config.toml
n_mels = 80
hop_length = 160
encoder_num_experts = 4
text_encoder_width = 128
text_encoder_activation = "gelu"
text_encoder_qk_norm = true
text_encoder_dropout = 0.05
Rows from expert 14 of block 7 of the text encoder, named by matrix and row number. Rows with one number belong to one neuron. Each number is 128 + 24 x the weight over its row's rms, rounded and kept within 0 to 255. All counts start at 0. After the name is the row's rms in percent of the matrix's.
# up: expert up (text_encoder.blocks.7.mlp.up, 64x128x128), inputs 0-127
# down: expert down (text_encoder.blocks.7.mlp.down, 64x128x128, transposed), outputs 0-127
up.21 115 [141 104 129 151 121 148 147 151 156 111 142 112 145 105  83 126  62 144 128 130 112 131 170 125 117  89 116 125 147  75 109 125 174 101 136 147  88 128 166 114 152 135 131 105 110 107 106  99 155 124 138 142 127 177  85 131 146 109 130 113 112 140 132 141 119 131  84 152  99 161 139 113 179 114 160 146 143 124 140  97 119  99 158 113 132 135 116 169 106  88 127 100 113  56 108  96 108 108 125 124 126 125 145 136 155  85 141 146 109 123 160 148 111 123 100 134  93 113 149 155 143 173 151 161 120 114 131 141]
down.21 123 [124 133 138 142 156 100 154 147 121  98 107 129 121 109  93 103 117 111 115  94  97 167 130 130 138 140 100 162  60 137 139 121  62 105 132 114 138  86 111 170 148 121 118 149 134  94 148 105 174 134 131 184 103 151 122 138 143  72 131 164 125 151  78 137 130 136 155 123 145  90 131 129 118 124 102 120 121 138 137 164 110 132 130 122 143 119  95 110 131 102 123 113 113 139  81 132 135 123 145 158 146 132 138 166  98 102 120 149 146 148 109 121 134 176 119  99 128 143 112 128 190 109 149 176 147 133 127 167]
up.22 113 [110 149 162 152 109 152 113 108 127 152 106 171 119 146 129 139 147 146 143 172  94 114 121 108 112 135 117 139 132 111 109 154 110 109 105  84 133 141 136  89 137 155 140 126 105  86 144 133 133  98 114 111  53 142 114 137 164 122 183 131 119 150 153 121 120 107 123 150 126 141 145 102 112 137 130 126  95 149 143 138  91 118 124 130 138 104 167 139 151 155 100 126  75 171 110 110 102 167 109 136 166 124 116 153 136 117 117  96 112 129 116 135 106  63  96  64  82 113 116 155  92 137 106 123 119 142 121 157]
down.22 114 [122 151 154 123 135 105 103 113 154 134 136 110 110 157 149 161 147 162  95  93 129 104 166 165  69 111 110 128 137 165 108 176 161 107 139 118 167 128 155 144 143  82 120 109 179 136 142 104 113 102 138 134 110 114 151 134 119 139 147 118 119 146 134 130 175  97 149 120 170 140 123 138 151 103 147 122  89 111 153  98 162 126  89 108 110 142 123 136 102 161 110 139 126  91 105 132 101 119 123 139 141 132 127 133 135 149  94  90 110 190 155 101 129 203 134 143  95 135 100 135 143 126 116 113 138 102 149 140]
up.23 067 [127 125 154 151 119  84 121 114 126 123 117 118 139 142 128  94 109 146 125 133 110 144 113 119 174 145 138 119 126 167 114  79 141  83 123 127 130 117  95  87 134 136 125 159 139 101 131 132 122 140 132 128 176 118 154 123 100 105 106 106 162 115  79 144 124 103 135  81 117 128 145 173 106 152 150 177 161 141 119 154 127 119 103 126 148 146 108 119  95 151 126 130 146 156 155 170 179 142 171 124  95 154 129 130 114 122 153  84  86 134 109 127  70 149 140 158  93 116 146 156 179 152 100 164 126  95 130 144]
down.23 071 [ 89 128  91  94 143 108  93  94 110 112 145 102 149 148 154 117 138 137 100 138 127  89 128 112 135 127 117 167 167 102 140 149 127 171  72 144 115 130 114 123 119  95  86 138  75 154 145 113 118 112 154  86 100 165 147 144 144 113 134 141 113 144 142 160 148 134 149 146 100 106 147 128  87  98 117  84 149  99  98 118 159 116 130  96 151 130 126  93  88 131  92 122 118 144 131 120 140 120 172 122 125 117 135 143 139 140 157 118  99 128 128 171 129 146 142 139 118  64 128 169 130 148 160 123  76 127 113 159]
up.24 103 [138 108 157 127  99 131 112 153 112 129 125  97 128 151 142 143 118 111 146 122 101 103 142 105 108 166 124 155 147 172 115 118 132  98 125 140 130 151 162 102  87 126 153 112 146 187  89 142  99  71 130 168 148  97 128 123 102 132 139  91 122 103  81 153 166  86 157  98 108 115 104 109 123 136 123 119 103 149 127 197 135 101 183 137 148  96  95 111 137 131  78 128 113 121 122 127 129 125  92 171 114 133 125 138 133 118  97 112 121 127 184 115 103  92 104 122 137 102 126 145 121 118 104 141 141 146 102 112]
down.24 098 [135 203 128 102 152 105 169 118 109 111 106 114 142 152 150  77 114 122 119 116 101 128  86 135  99  86 128 123 108 110 109 107 155 153 136 119 157 138 118 110 144 118  99 131 111 138 134 125 124 156  84 134 134 134 130 127 173 155 145  98 109  87 143  92 147  85 120 110 112 131 142 132 150  97 153 138 130  92 145 124 122 154 114 155 170  92 139 142 129 149 153 142  68 169 128 106 106 175 120 112  91 120 126 132 110 126 117 134 113 126 126 124 161 172  97 159  95 152 133  84 109 141 154 104 174 106 121 112]
up.25 084 [100 118 172 199 141 122 172 126 131  89  89 136 135 109 164 164 191  83 135 160 139 127 121 136 126 158 144 114 117 120 122 150 139  91 103 151  99 133 129 157 138 157 101 142 159 118 141  78 139 114  84 107 111 140 147 125 105 109 125 124 141 150 133 147 160 118 123  90  95 113 114 148 114 108 153 160 110 154 160 144 127 116  91  97 101 110 185 148 111 131 137 121 100 128 128 139 114 134 176 117 149 126 100 133 141 121 111 136 127  90 105 133 158 103 134  77 146 119 131 130 128 135  92 125 133 134 168  92]
down.25 090 [160  92  95 115 100 132 155 129 108 115 178 142 105 117 173 134 109 162 144 142 135 105 133  97 117  64 123 122 162 136 160 118 108 116 103 110 100 138 142 150 169 136 141 106 143 141 129 144 100 157 118 141 126 112 138 160 125 174  64  98 106 145 122 120 111 110 138  98 133 115 136 104 108 125 157 143  98 106 126  81 162 133 112 129 150 150 143 155 119 132 106 160 117 149 129 145 138 109 112 154 126 152 153 129 125 109 127 158 159 201 151 113  72  85 150 121  84  97 136 129  96 119 151 137 137 147 121 110]
up.26 102 [130  84  96 123 165 124 131 128 157 140  90 125 118 148 110 113 133 140 139 139  88 127 157 124 139 151 122 128 164 129 154 127 111 155 143 119 120 118 148 117 135 161 146 134 112 122 169 186 143 122 101 127 108 119 155 117 105 151 148 119 123 128  89 129 142 136 141 106 158 132 146 113 170 102 173 164 129 214 143 168 138 134 101 132 100 125 124 164 111 127  80 101 136 130 126 120 138 115 119 154 159 159 128 104 174 127 132 127 117 110 143 130 122 175 132 192 153 103 154 132 100  59 116 158 126 102 112 131]
down.26 108 [125 122 129 147 113 170 130  77 128 149 128 172 140 110 110 170 105 154 125 100 140  93 169 173 164 107 106 117 115 105 141  84 108 168 155 171 147 135 149 143 131 133 162 113 138 104  80 134 143 146  84 118 153 134 115 143 109 111 162 139 141 113 168  96 163  81 131 144 120 100 117 143 118 133 154 122 105  89 163 102 124 145 142 145 141 105 144  93  88 118  85 158 140 128 124 109 118  90  95  85 119 140 142 153 141 113 166 158 171 139 154 104 111 146 125 115 134 120  99 143 145 123 150 114 122 103 133 135]
up.27 111 [137 156 112 133 165 115  73 150 150 157 157 117 139 144 132 149 138 122 145 124  95 126 134 123 136 122 154 144 114 150 130 150 129 114 155 201 146 121 174 126 143 113 120 116 112 155  95 119 148 141 104 110 131 126 140 148 131 141 137  86 104 175 124  97 128 131 111 113 127 102 129 109 118 133 140 138 142 147  85 151 151  79 159 124 120 117 116 146 153 127 163 156 121 115  95 149 129 103 103 156  39 125 136 128  98 134 151 121  83  90 167 103 106 182 129 172 146 117 153 127  84 117 100 106 123 107 122 136]
down.27 118 [144 163 125 105 132 110 176 157 111 134 144 150 175 144 136 122 103 132 127 110 125 124 150 133  96 133 146 126 119 132 153  88 133 170 137 110 155 142  90 145 140 139 130 133  78 109 150 131 174 142 104 127 105 127 145 137 143 108 117 136 146  87 144  96 163  80 125 160 107 155 107 118 101 146 100 144 100  95 148  71  95 129  98 144 151 107  78 126 163 133 124 152 131  95  94 141 110 132 114 142  74 116 116 158 117 125 126 102 114 130 145 117 156 198 123 103 144 128 141 108 169 110 154 168 114 155 109 123]
up.28 099 [147 141 121 138 153 141 123 111  95 154 169 159 126 140 131 136 110 120 134 125  63  94 146 129  94 153 117 144 173 171 101 153 108 134 193 142 130 106 155 168 143  80 130 190 110 148 164 160  57 100 147 131 154 144 125 151 144 137 144 128 147 127 111  98 124 126 131 120 117 127 130 134 111 117 112 171 103 121  94 119 172 127 112 153 123 138 102 139 134 107 136 121 146 121 131 181 106  96 111 148 136 117 134 137  85 130 131 121 133 123 129 127 110 124 101 141 128 144 116 123 156  82 121 108 104 193 126 146]
down.28 107 [124 145 131  88 121 128 130 112 155 110 202  75 155 111 136  83 140 149 123 159 171 127  77 129 153  94 128 109 136 173 139  99 115 122 140  98  82 106 129 100 123 131 138 132 113 123 155 148 136 116 133 143  89 115 103 122 128 157 167 110 128 130 143 135  88 118 149 156  80  88  92 104 132 153 128 127 112 143 115 149 156  89 120 146  95 105 102 133 114 176 102 106 127 120 147 118 169 163 126 130 149 131 118 141 120 117 129 134  69 118 151 119 111 156 133 140 125 167 128 173 123 109 112 114 139  91  95 126]
up.29 053 [111  93 127 131 118 133 147 140 142 117 146 178 138 142 110 194 179 135 126 155 152 138 150 133 151 134 146 142 153 107 104 154  96 103 135 110 114 138 123  99 122 134 118 156 168 144 129 116 122 122 126 143 127 112 106 140 127 150 119  80 187 127  86 103 137 167 143 124 121 113 104 155 129 151 165 155 142 159 139 112 105 151 143 130 123 123 123  65 141 149 148 108 147 135 108 107  80 147 173 147  94 117 113 139 120 102 134 129  86 148 123 185 162 146 119 110 150 144 130 121 144 164 124 140 163  65 111 161]
down.29 045 [137 100  79 101 154 117 129 167 140 100 102 118 149 157 147 133 116 147  84 131 148 130  81 109 119 113 148  81 127  87 155  88 135 105 115 123 116 115 130 113 140 178 104 130 100 138 148 134 110  99 167 114 101 141 148 112 126 165 122 145  98 131 143 107 121 140 180 131 105 121 111  95 134  85 164 110 124 128 178 130 124 110 124  94 137 155 137 128  97 111 114 159 130 156 146 148 108 118  93 127 132  56 112 102 116 126 130 104 112 153 131 128 113 129 167 170  93  90 157 159 173 139 110 154 136 116 126 139]
up.30 115 [ 80 133 172 103  83 135 103 131 136 106 123 145  89 117 127 142 163 106 176 131 115 167 119 131 135 105 117 117 143 118 140 133 105 143 142 137  96 114 118 132  93 156 154 137 105 138 117  82 132 137 141 153 161 109 115 178 145 144 130 108 165 120 124 157 150 120 144 128 157 136  91  93 100 101 111 137 103 150 146 120  66 114 174 132 155 151 136 134 149 101 127 135 120 157 137  99 133 143 119 101 132 142  93 125  69 111  94 155 125 100 153 109 111 114 127 153 124 148  90 196 104 139 141  89 131 137 170 132]
down.30 105 [157 159 121  83 113 138 169 117  60 129 138 138 115 111 125 115 126 122  92 108 116 164 108 102  94 152 141 122 113 111 123 148 172 129 132 106 173 122 123 134 126 101 107 161 141 127 127 137 112 124 124 125 133 137 150 145 134 181 128 131 159  90 125 118 121 126 145 102 103 142 132 112 163 135 119 185 144 119  98 133 166 148  85 103  98 102 108 100 126 133 100 146 153 125 129 154 153 142 133 156 135 121 115 119 100 160 148  58 119  92 112  95 164 147 151 155  88 123 145 117  89 180 120  96 114 117 168 134]
up.31 115 [108 141 151 150 132 136 157 135 134 102 144  92 162 135 114 141 133  81 114 151 170 123 143 147 118  97  78 164 135 147 164 102 103 117 137 165 125 124 175 113 127 108  75 129 123 128 138 113 148 126 119 121 144 104 135 105 165 119 142  92 134 159 118  92 107 110 123 148 142 125 124 174 117 135 100 156  88 129 128 116 124 156 107 126 150 112 141 150 104 102 120 164 157 123 145 117 142  71 128 107 179 174 115 125 117 148 125  70 120 173 170 132 107  99  71 134  88 158 134 144 125 111 129 102 141 130 109 147]
down.31 106 [105  57 111 135 121 132  92  94 127 103 155 135 119 158  99 113 121 139 140 129 135 134 144 130 158 134 137 114 140 128 178 103 156 126 100 119 114 148 144 142 117 110 115 154 123 150 112 188 141 131 136 144 119 168 127  74 150 150 124 140 124 128 120 139 103 123 133 126 153 113 163 114 126  73 108 164 139 179 122  94 133 125 115 104 110 137 141  86 125 133 147 121 131 119 103 122  78 146 122 146 136 124 110  99 151 146 139 102 107 127  63 160 192 125 145 116 112 158 119  72 150 172 150 120 139 128 173 118]
up.32 100 [118 152 132 159 119 120 145 129  95 113  73 129  94 117 121 138 137 158 111 141 112  92  91 138 136  98 147 153  84 174 136 125 116 140  99 109 128  96 119 144 115 154  94 124 147  90 139 141 106 114 161 148 139 181 109 153 107 162 120 155  78 127 142 151 110  82 146 135 149 137 116 129 105 158 168 145 102 173 142 155 172 101 136  93 162 122 130  95 146 150 170 120 130 101 151 124 119 169 120  79 177 156 129 129 138 116 100 128 110 116 132 140 125 106  79 136 110 130  87 140 135 112 106 144 139 138 142 108]
down.32 100 [154 127 140 158 149 172 113 145 128 136 151 159  66 116 131 152 143  97 148 146 121 129 130  97 146 131 162 111 135 163  65 143 130 128 155 152 179 133 126 122 105 138  91 161 145 162  63 117 101  54 117 103 120 100 127 112 114 146 142 118 165 143 165  99 152 149 126 118 151 152 137 121 138 143 126 131 149 107 121 142  93 127  75 143 116 154 148 120 108 121 115 139 106 122 149 174 137 107 129 113 154 120 173 101 129 156 152 135 129 113 135 134 126 146 125 114  93  93  95 161 110 136 143 126 140 114 175 124]
up.33 098 [147 161 176 154  98 143 155 127 108 156 115 174 117 134 115 153 151 100 145 145 157 110 128 104 115 117 159  93 168 168 164  98 155 142 122 128 138  91 111 171 132 128 120 129 168 123 161 120  60 148 125 153 122 145 130 131 138 139 133 149 125 105 175 139 127 121 128 148 139 151  95 138 125 143 109 122 178 120  85 127 119  87 112 197 111  88 136 152 137 150 148  94 102 139 110 119 144 151 127 118 101 143  99 147 167 117 130 136 116 129 142 126 136  90 129 116 102 158 118 113 121 146 130 166 190 121 136 128]
down.33 100 [120 121 115 111 164 133 114 127 138 141 102  92 121 125 169 117 170 131 141 112  97 168 146 112 164  93  92 119 160 143 131 152 110 139 119 146 176  90 151 140  89  88 126 136 113 103  97 176  96  99 100 126 136  98 120 121 194 135 139 101 122 132 175 167 141 126 162 100 142 130 125 143 130 140 150 152 134 150 120  92 146 127 117 113 124 154  90 141 135 150 123 119  78 119 131 137 144 125  69 138 117 139 140 108 127 141 140 112 134 137 134  90 130 131 197 157 135 151 115 125 147 107  91 134 148  96  80 122]
up.34 110 [129 134 184  76 151 125 156 141 115 109  75 110 129 136 106 139 118 102 130 108 114 109 156 126 120 142  85 114 138 127 126 111 146 131  68  99 114 116 121 121 164 124 121 148 124 131 120 119 140 110 115 204 153 130 122 135 110 110 114 103 127 136 125 124 123 127 115 139 128 101 136 125 132 123 145 122 105 123  99 185 126 101 108 121 104 145 142 119 108 128  77 162  93 142 102  95 104  97  75 114 165 147 171 108 129  72 108  89 125 157 166  97 117 132 115 158 108 127 141 148 178  97 138 112  82 132 120 134]
down.34 106 [132 129 113 170 121 142 121 160 118 146 128 148 128 151 103 137 129 143 123 107  67 166 122 120 144 131 134 170 114 118 128 114 156 102  91 128 127 112 123 131 114 132 128 125 120 165 126 135 175 153  54 119 181 127  97 135 139 162 181 132 136 116 146 153 126 103 152 123 171  83 108  98 143  86 125 147 125  76 130 137 146 151 120 118 109 135 148 116  88 164 144 121 122 125 120 134  93 160 165 100 140 142  74 139 101 134  99 153 117 154 154 128 144 124 152 121 114 102  85 161 132 144 121  85 128  88 155 132]
up.35 067 [113 135 175 131  82  99 105 126 135 130 140 100 119 168  96 141 131 130  94 129 111 131 111 143 106 152 136 109 106 109 181 137 149 134 115 115 105 129 120 123 138 111 135 141 111 149 146 177 102 134 151 110 108 148 137 102 140 121 152 123 103 163 116  64 113 125 130 108 101 115 126 131  82 151 136 141 116 181 161 104  83 118 124 102 101 121 130  97 115 157 127 110 106 108 103 131 127  75 139 175 144 159 123 117 165 148 127 114 129 130 176 115  73  84 129 108 171 111 158 123 106 109 121 167 106 102 102  96]
down.35 054 [134 108 179 118 106 152 133 127 120 140 164 161 163 133 118 111 143 169 143  89 111 138 138 116  98 139 121  83 138 125 120  99 115 156 157 102  90 111 144 120 146 139 101 144 140  88 111 145 116 128  80  88 120 105 112  66 156 136 106 145 130 151  72 152 106 148 102 178 159 135 142 149 130 124 162 180  94 126 111 100 155 116 103 142 161  90 125 116 113 144 115 124 124 127 128 135 117 112 141 168 115 134  96 150 169 104 169 104 131 140 122 131 125 149 121 162  88 126 140 109 154  88 141 142 139 103 166 127]
up.36 122 [111 113 139 125  86 163 130 121 149 125 155 116 125 136 131 150 121 100 132 102 147  98 100 126 115 122 113  86 132 157 152  71 127 134 170 166 125 126 102 112  94 162 118 145 124  98 105 103 138 167 156 139 107 116 167 172 192 166 164 172 125 116  93 116 152 118 154 134 152 109  83 108 102 102 127 171  92 150 126  67 153 124 168  86 103 146 111 149 113 132 105 102 111 125 121 126 152 168 119 133 134 137 117  91 147 107 133 120 104 141 131 110 127 113 140 150 136 108 110 121 115 103 133 107 143  92 124 149]
down.36 115 [108 111 143 112 146  87 108 112  99 128 120 107 119 124 141 131 137 180 122 131 148  73 103 118 109 134 142  71 123  83 124 136 125 150 153 129 147 136 146 111 132 144 160 136 165 143 156 121 138 122 155 148 169 149 120 141 131 158 139 144 127 166 168 175 107 174 109 120  68 133 128 151 125 179 135 124 152 144  81 138 127 142 147 101 121 122  97 109 181 182 128 159 150  94 139 107 128 155 136 135 120 107 138  95 132 129 129 146 175 139 117  75 144 113 140 148 143  99 129 107 122 129 109 101 176 110 143 115]
up.37 084 [154 114 124 118 126 132 103 132 136 138 113 143 165 148 151  95 103 129 160 132 147 136  75 172  42 121 133 111 115  97  95 130 153 114 107 120 115 116 118 108 134 134 133 106  83 116 106 180  95  84 131 138 128 104 108 141 136  88 158 139 147 149 170 106 128 119  90 100 108 134 142 119 136 105  87 123 150 133 107 118 121 138  97  94  84 119 108 157 151 121  90 115 138 104 130  94  83 138 115 159 120 144 159  76 149 119 134 141 104  89 144 140 122  96 156 120 101  98 121 128 121 132 107 120 158 120 167 118]
down.37 077 [113 128 134 127 123 130 161  75 117 134 124 151 145 128 115 123  99 106 125 133 119 122 142  92 114 114 136 147 116 132  93 114 147 140 132 162 126 120 114  93 119 101 121 104 186  77 116  79 106 138 124 151 106  90 102 108 149 165 123 103 122 160 132 173 119 125 135 142  86 141 151 133  90 162 199  89 127 105 150 130 158 109 151  78  84 155 121 117 141  91 136  90  85 118 111  97  82 144 136 129 148 112 124 131 138 166 139 144 152 115 111 132 117 107 109 149 150 161 163 144 148 169 106 123 114 139 118 141]
up.38 089 [145 146 122 185 146 115 103 133 120 128 107 110 109 142 121  99  90  89 107 108 145 137 145 136 148 144  72  84 209 142 112 112 125 139 153 137 120 115 142 103 153 167 102 141 127 146 139 117 124 163 124  77 145 104 131 157 102 108 174 137 142 148 140 132 110 122 105 114 114 146  92 103 161 162 111 124 127 125 128 159 175 110 141 115 128  96 119 130 112 156 137 119 119 137 134 167 152  88 126 114 115 108 140 147 175 128 115 101 108 144 114 146  76 114 123 123  99 158 128 153  81 120 120 155 133 179  95 127]
down.38 095 [139 149 116 155 127 137 151 149 111 132 106 139 144 118 123  97 176 104  89 169  94 134 109 136 136 122 135 118 148  95 128 119 131 153 151  98 131  93 160 151 128 125 149 150 116 126 149 174 120 148 150 125 119 143 140  60 137 149 124 137 159  99 100 136 136 110 134 128 137 130 163 148 158 124 111 117 177 157 141  94 175 121 185 141 117 158 150 144 157 107 145 106 117 166 140 137 109 111 133 145 120  88 109 142 129 135  88  78  89 112  95 177 110 119 129  78 129 107 141  81 120 141 112 159  90 114 102 123]
up.39 105 [162 114 181 178  86 142 150  87 117 116 108 102 123 135 138 109 119 119 150 141 101 133 140 104 161 113 109 112 130 152 118 149  86 136 119 141 132 101 141 126  95 134 106 143 140 155 102 151 117 139 151 130 134 151 165 140 141 115 135 161  97 111 119  98 137 134 151 188 152 115 163 140 178  98  85 142 147 161 148 119 126 137 132 169 138 136  97 149 129 118 145 142 137 176 107 135 141 104 113 143 106 156 136 132 159 143 154  88 132 111  98 145 114 171  97 131  76  73 123 116 152 149 125  97  98 149  99  93]
down.39 111 [160 151 116 145 174 135  90 114 135 114 136 165  94  90 165 141 126  81  95 113 127 154 124 163 104  92 142 145 122 133 121 125  71 162 101 154  94 119 106 115 109 123 144 132  94  90 123 104  81  95 121 143 118 126 130 186 103  76 137 135 165  97  92 121 124 148 110 157 146 149 103 133 101 131 117 145 139 109 122 128 132 119 169 130 140 155 127 100 131 165 150 148 133 124 149 133 129 128 107 103 136 123 162 149 150  52 108 127 116  93 147 148 138  87 107  84 134 112 106 115 139 131 114 132 141 127 126 109]
up.40 094 [161 109 142 113 121 128 111  84 172 166 126 139  72 138 137 120 115 106  97 130 114  97 152 134  88 132 134 106 125 119 180 141 116 111 121  96 123 124 180 148  99 141 156 127 145  95 114  92 168 131 130 157 148 107  79 163 125 157  93 126 128 157 112 131 120 139 152 102 110 118 130 159 102 107 114 146 135 141 139 114  74  76 143 141 115 131 119 142 110 135 138 135 185 111 132 101 100 162 153 119 129 127 139  77 132  82 141 132  88 118 148 118 122 100 113 163  87 111 154 128 161 109 156 125 145 123  96 110]
down.40 098 [125 143 140 127 144 126 136 125 121 117  96 161  99 110 136 144 176 146 151 136 104  94 111  83 157 137 125 100 114 107 115  98 124  74 164 114 146 115 135 117 140 141  88 131 130  84 132 133 107 131 131 135 114 109 113 115 148 101 124 144 167 126 168 140 119 154 144 131 168 164 117 116 148 106 154 162 140 101 127 174  82 131  89 102 118  92  98 108 104  93 153 113  91 118 128 160 127 115 136 158 148 112 148 137 104 113 131  91 122 142  92 142 111 206  94  93 138 157 111 131 135 111 141 115 127  68 156 113]
up.41 109 [ 75  86 168 109 133 139 133 128 140 109 132 140 136 132 119 115 144  88 147 171 139 144 134 124 162 120 109 159 116 144 182 124 104 112 156 137  80  89 134  55  94 144 120 122 111 145 125 135 152  89 135 130 106  87 140 121 139 109 161 121 120 120 108 126 131 124 126 120  48 124 115 164 138 127 135 101 141 125 104 102  99 106 139 125 108 126 115 134 172 130 158 126 108 127  96  90 152  90 102 137 129 147 163 115 166 140 125 103 154 156 138 111 143 159 189 144 124 111 142 128 141 118 131 117 163 164 102 122]
down.41 111 [125 125 145 108  78 107 162  81 143 106 125  94 151 129 109 152 114 132 109 130 124 147 158 102 139 145 140 113 131 124  95 150  90 147 112 113 114 149 139 113  85 165 120 121 150  84 106 124 168 176 132 115  99 146 165 127 116 118 104 115 120 132 136 145 143 126 113 103 128 132  57  95 146 129 121 157 123 112 136 151 119 142 181 128 123 115  77 158 184  76 154 134 115 170 145  99 161 136 121  96 106 145  86 121  88 156 133 113 109 120  94 113 120 142 129 163 112 119 130 147 119 108 120 102 113 125 159 162]
up.42 108 [ 91 144 129  88 150 124 137 160 113 117 137 112 181 158 118 143 117 129 192 117 134  90 140 139 138 107 122 142 120  95 134 141 163 127 104 115 107 100 134 149 118 117 153 133 123  67 111 112 109 123 156 123 121 185 149 169 128 109 171  55 107  92 127 169 128 142 155 132 131 125 155 126 106 118 141 152 127 137 119 138 104 113  95 127 128 174 135 122 137 150 110 133 130 104  82 151 137 125 144 137 157  97 132 140 119 148  75 109 143 127 154  83 160 160 112 142 132 139 162 140 138 146 125 150  79 151 106 101]
down.42 109 [140 161  83 118 156 150 122 161 141 118 142 121 150 154  88 100 114 102 157  96 126 122 120 107 152 162 112 151 150 166 133 136 127 111 123 132 120 127 113 152  98 149  64 102 140 145 171 110 146 115 149 149  93 124  90 135 151 115 109 146 118 150 119 115 152  95 126 135 141 132 142 145 114 139 150 125 128 130 111 138 143  74 103 147 159 115 110 171 116 137 158 141 132 146 161 123 119 124 154  74  85 120 129 139 131 143 105 211 154 142 154 118  97 145  79  86  87 156 128 151 108 104  94 118 118 129 121 112]
up.43 076 [126 178 140 108 109 146 125 144 123 135 114 130 160 147 147  94 140 134 115 123  87  95 144 138 137  79 139 116 132 147 169 106 142  96 157 142  99 154 155 164 107 127 138 126 128 151  90 127 136 141 103 179 146  90 136 126 108 126 172 118 157 126 108 168 174  99 136 101 144 152  81 128 125 120 118 134 138 158 106 125  76 133 122  85 133 132 114 131 146  85  96 111 155 115 161  96 104 130 125 117 145 184 117 112 137 159  72 117  95 109 147 112 130 170 131 132 145 166  91 119 128 117 159 140  93 102 126 132]
down.43 068 [ 97 144 116 158 126 125  94  94 106 163 118 116 110  97 151 103 144 100 120 106 115 133 106 152 113 129 106 133  96 128 113 162 115 157 121 101 121 100 123 116  91 150 158 135 153 129 152 106 165 135 136 106 148  92 139 136  74 189  95  71 119 119 160 102 165 113 135 122 105 130 136 106 146 168 137 148 116  94 136 140 165 172 110 159 158 122 152 109 155 132 158 147 112 101 111 133 127 150 144  93 171 131 117 188 117 120 117 105 117 106 136 142 136  87 109 164 154 105 129 120 104 104 110  99 125 140  82 128]
up.44 093 [116 141 145 138 126 155 145 144 105  79 118 150  66 117 131 159 122  98 129 124 138 131 120 142 122  96 143 126 173 140  95 119  88 141 127 134 128 144 135  96  88 106 100 130 177 105  74 117 109 126 114 127 130 136 140 104  88 126 119 123 129  80 119 203 118 104 123 116 132 115 159 156 109  84 131 140 132 138 136 124 126  90 144 153 125 133  87 103 120 122 132 132 129 125 127 125 110 143 121 110 127 130 111 118 140 127 132 144 217 210 155 133 113 114 119  90 154  81 115 110 119 113 124 140 110 127 118 100]
down.44 091 [134 111 128  79 158 124 112 160  74 143 133 114  94 101 148 119 151 113 110 111 117 140 120 158 148 151 131 155 131 161 139  95 122 138 146 192 139 159  98 140 131 117 128 143 110 150 110  99 148 175 158 138 122 154 115 106 142 142 164 127  94 141 139 107 134 144 141 108 130  98 138 139 124 136 131 129 129 167 169  50 123 130 127 122  93 140 137 148 134 113 131 136  72 171 142  83 134 156 115 177 161  72 125 117 131 122 109 132 113 103 147 136 160  98 106 121  98 151  97 154 164 123 157 120 148 142 118 151]
up.45 087 [121 191 157 122 165 114 130  92 137 134 139 119 157 137 120 112 106 134 115 124 133 139 110 146 162 144 149 120  89 144 178 145 128 120 156 171 121 104 123 154 142 117  89 139 150 119 126 130 112 155 127  74 132 139 145  99  99 100 125 105 119 121 184 138 137 140 112 119 103  48 139 166 128 106 113  87 127 129 123 103 143 134 166 123 129 129 151 162 170  82 125 118 151 149 142 129 151  96 135 114 142 154 101 114 129 126 123 181 101 123  89 104 113 139 182 159 137 125 148 157 143 143 103 117 123 160  97 135]
down.45 080 [122 143  88 132  92 146 182 115 125 135 146 154 125 171 188 146 105 132 123 122 156 134 102 142 151 170 133 137 106 179 116 137 129 155  72 165 112 141 137 119 170 137 164 127 110 117 123  94 148 138 140 128 139  96 137 148 143 149  70 112 147 129 106 135 120 101 123 153 144 120 145 123 111 111 102 140 150 109 109 122 134 119  87 157  96  77 127 131 110 111 144  91 169 147 101 124 100 123  88 139 134 153  97 171 117 119 179 111 127 142 161 117 132 111 164 122 123 125 134 128 129  86 135 104  96 104 137 171]
up.46 114 [102 185 111 150 137 149  93 117  94 167 112 120 111 122 110 135 121 126 134 167 112 135 127 129 112 114 140 175 118  98 119 135 135 110  95 135 119 142 159 101 140 184 141 114 116 140 156 135  90 128 153 111  81 142 119 102 155 122 133 105  95 112 113 101 124  87 122  92 141 147 176 139 127 115 109 158 118 142 154 132 151 102 128 132 116 163 163  99 130 142 116  89  70 144 113 114 117 122 120 131 182 154 126 156 111 129 125 112 125  83 143 153  90 107  63  82 127 123 119 159 106 115 108 113 167 130 137 158]
down.46 114 [120 110 153 172 158  72 139 104 149 133 182 149 117 115 142 140  96 165 145 114 125  96 146 127  90 172 184 115 108 173 124 135 102 108 127 123 142 142  93 144  93  66 128 139 181  91  98 137 137 131 123 135  94 102 106  98 129  97 114 137 110 157 142 107 167 173 133 128 126 126 153 122 135 154 146  93 138 123 109 142 151 130 120 116 127 148 146  64 123 165 143 148 139  78 134 113 105 106 115 137 127 122 155 126 162 134 128 134 168 137 132 105 147 147 157  97 148 112 135 152 121 108 131 144 127 144 117 113]
up.47 111 [123 116 135 138  91 161 120 113 108 112 152 136 141 110 143 181 122 128  88 132  88 139 115 134  91 170  96 124 136 116 151 116 169 116  94  85 106 139 113 139  92 131  96 123 187 111 123 137 141  96  94 122 128 153 162 104 101 156 160  93 128 142 132 137 152 132 170 152 125  62 135 157 108 135  92 144 145 103 144  90  99 148 155 117 158 117 125 103 129 165 128 119 154 102 119 112 133 130 147 128 113 118 171 128  90 115 141 125 137 126 154  84 145 167 146  99 126 162  97 146 128 150  95 103 125 155  96 118]
down.47 117 [149 129 166 142 139 174  88 153 112 112 122 151  73 119 117  96 123 105 133 107 131 121 154  86 124 111 121 117 144 149 160 111 167  96 120 115  85 152 141 144 127 104 122 110  85 126 140 168 122 116 146  96 131 118 119 117 116 103  92 148 156 116 132 139 118 133 124 164 131  98 133 103 143  77 148 136 127 125 123 141 132 177 112 139 191 124 143 136 113 191 119 136 150 119 137 118 149 155 136 100 112 147 127 131 117 132 161 123  98 151 106 197 119 132 155 119 128 171 165  80  86 122 151  89 134 139 122 151]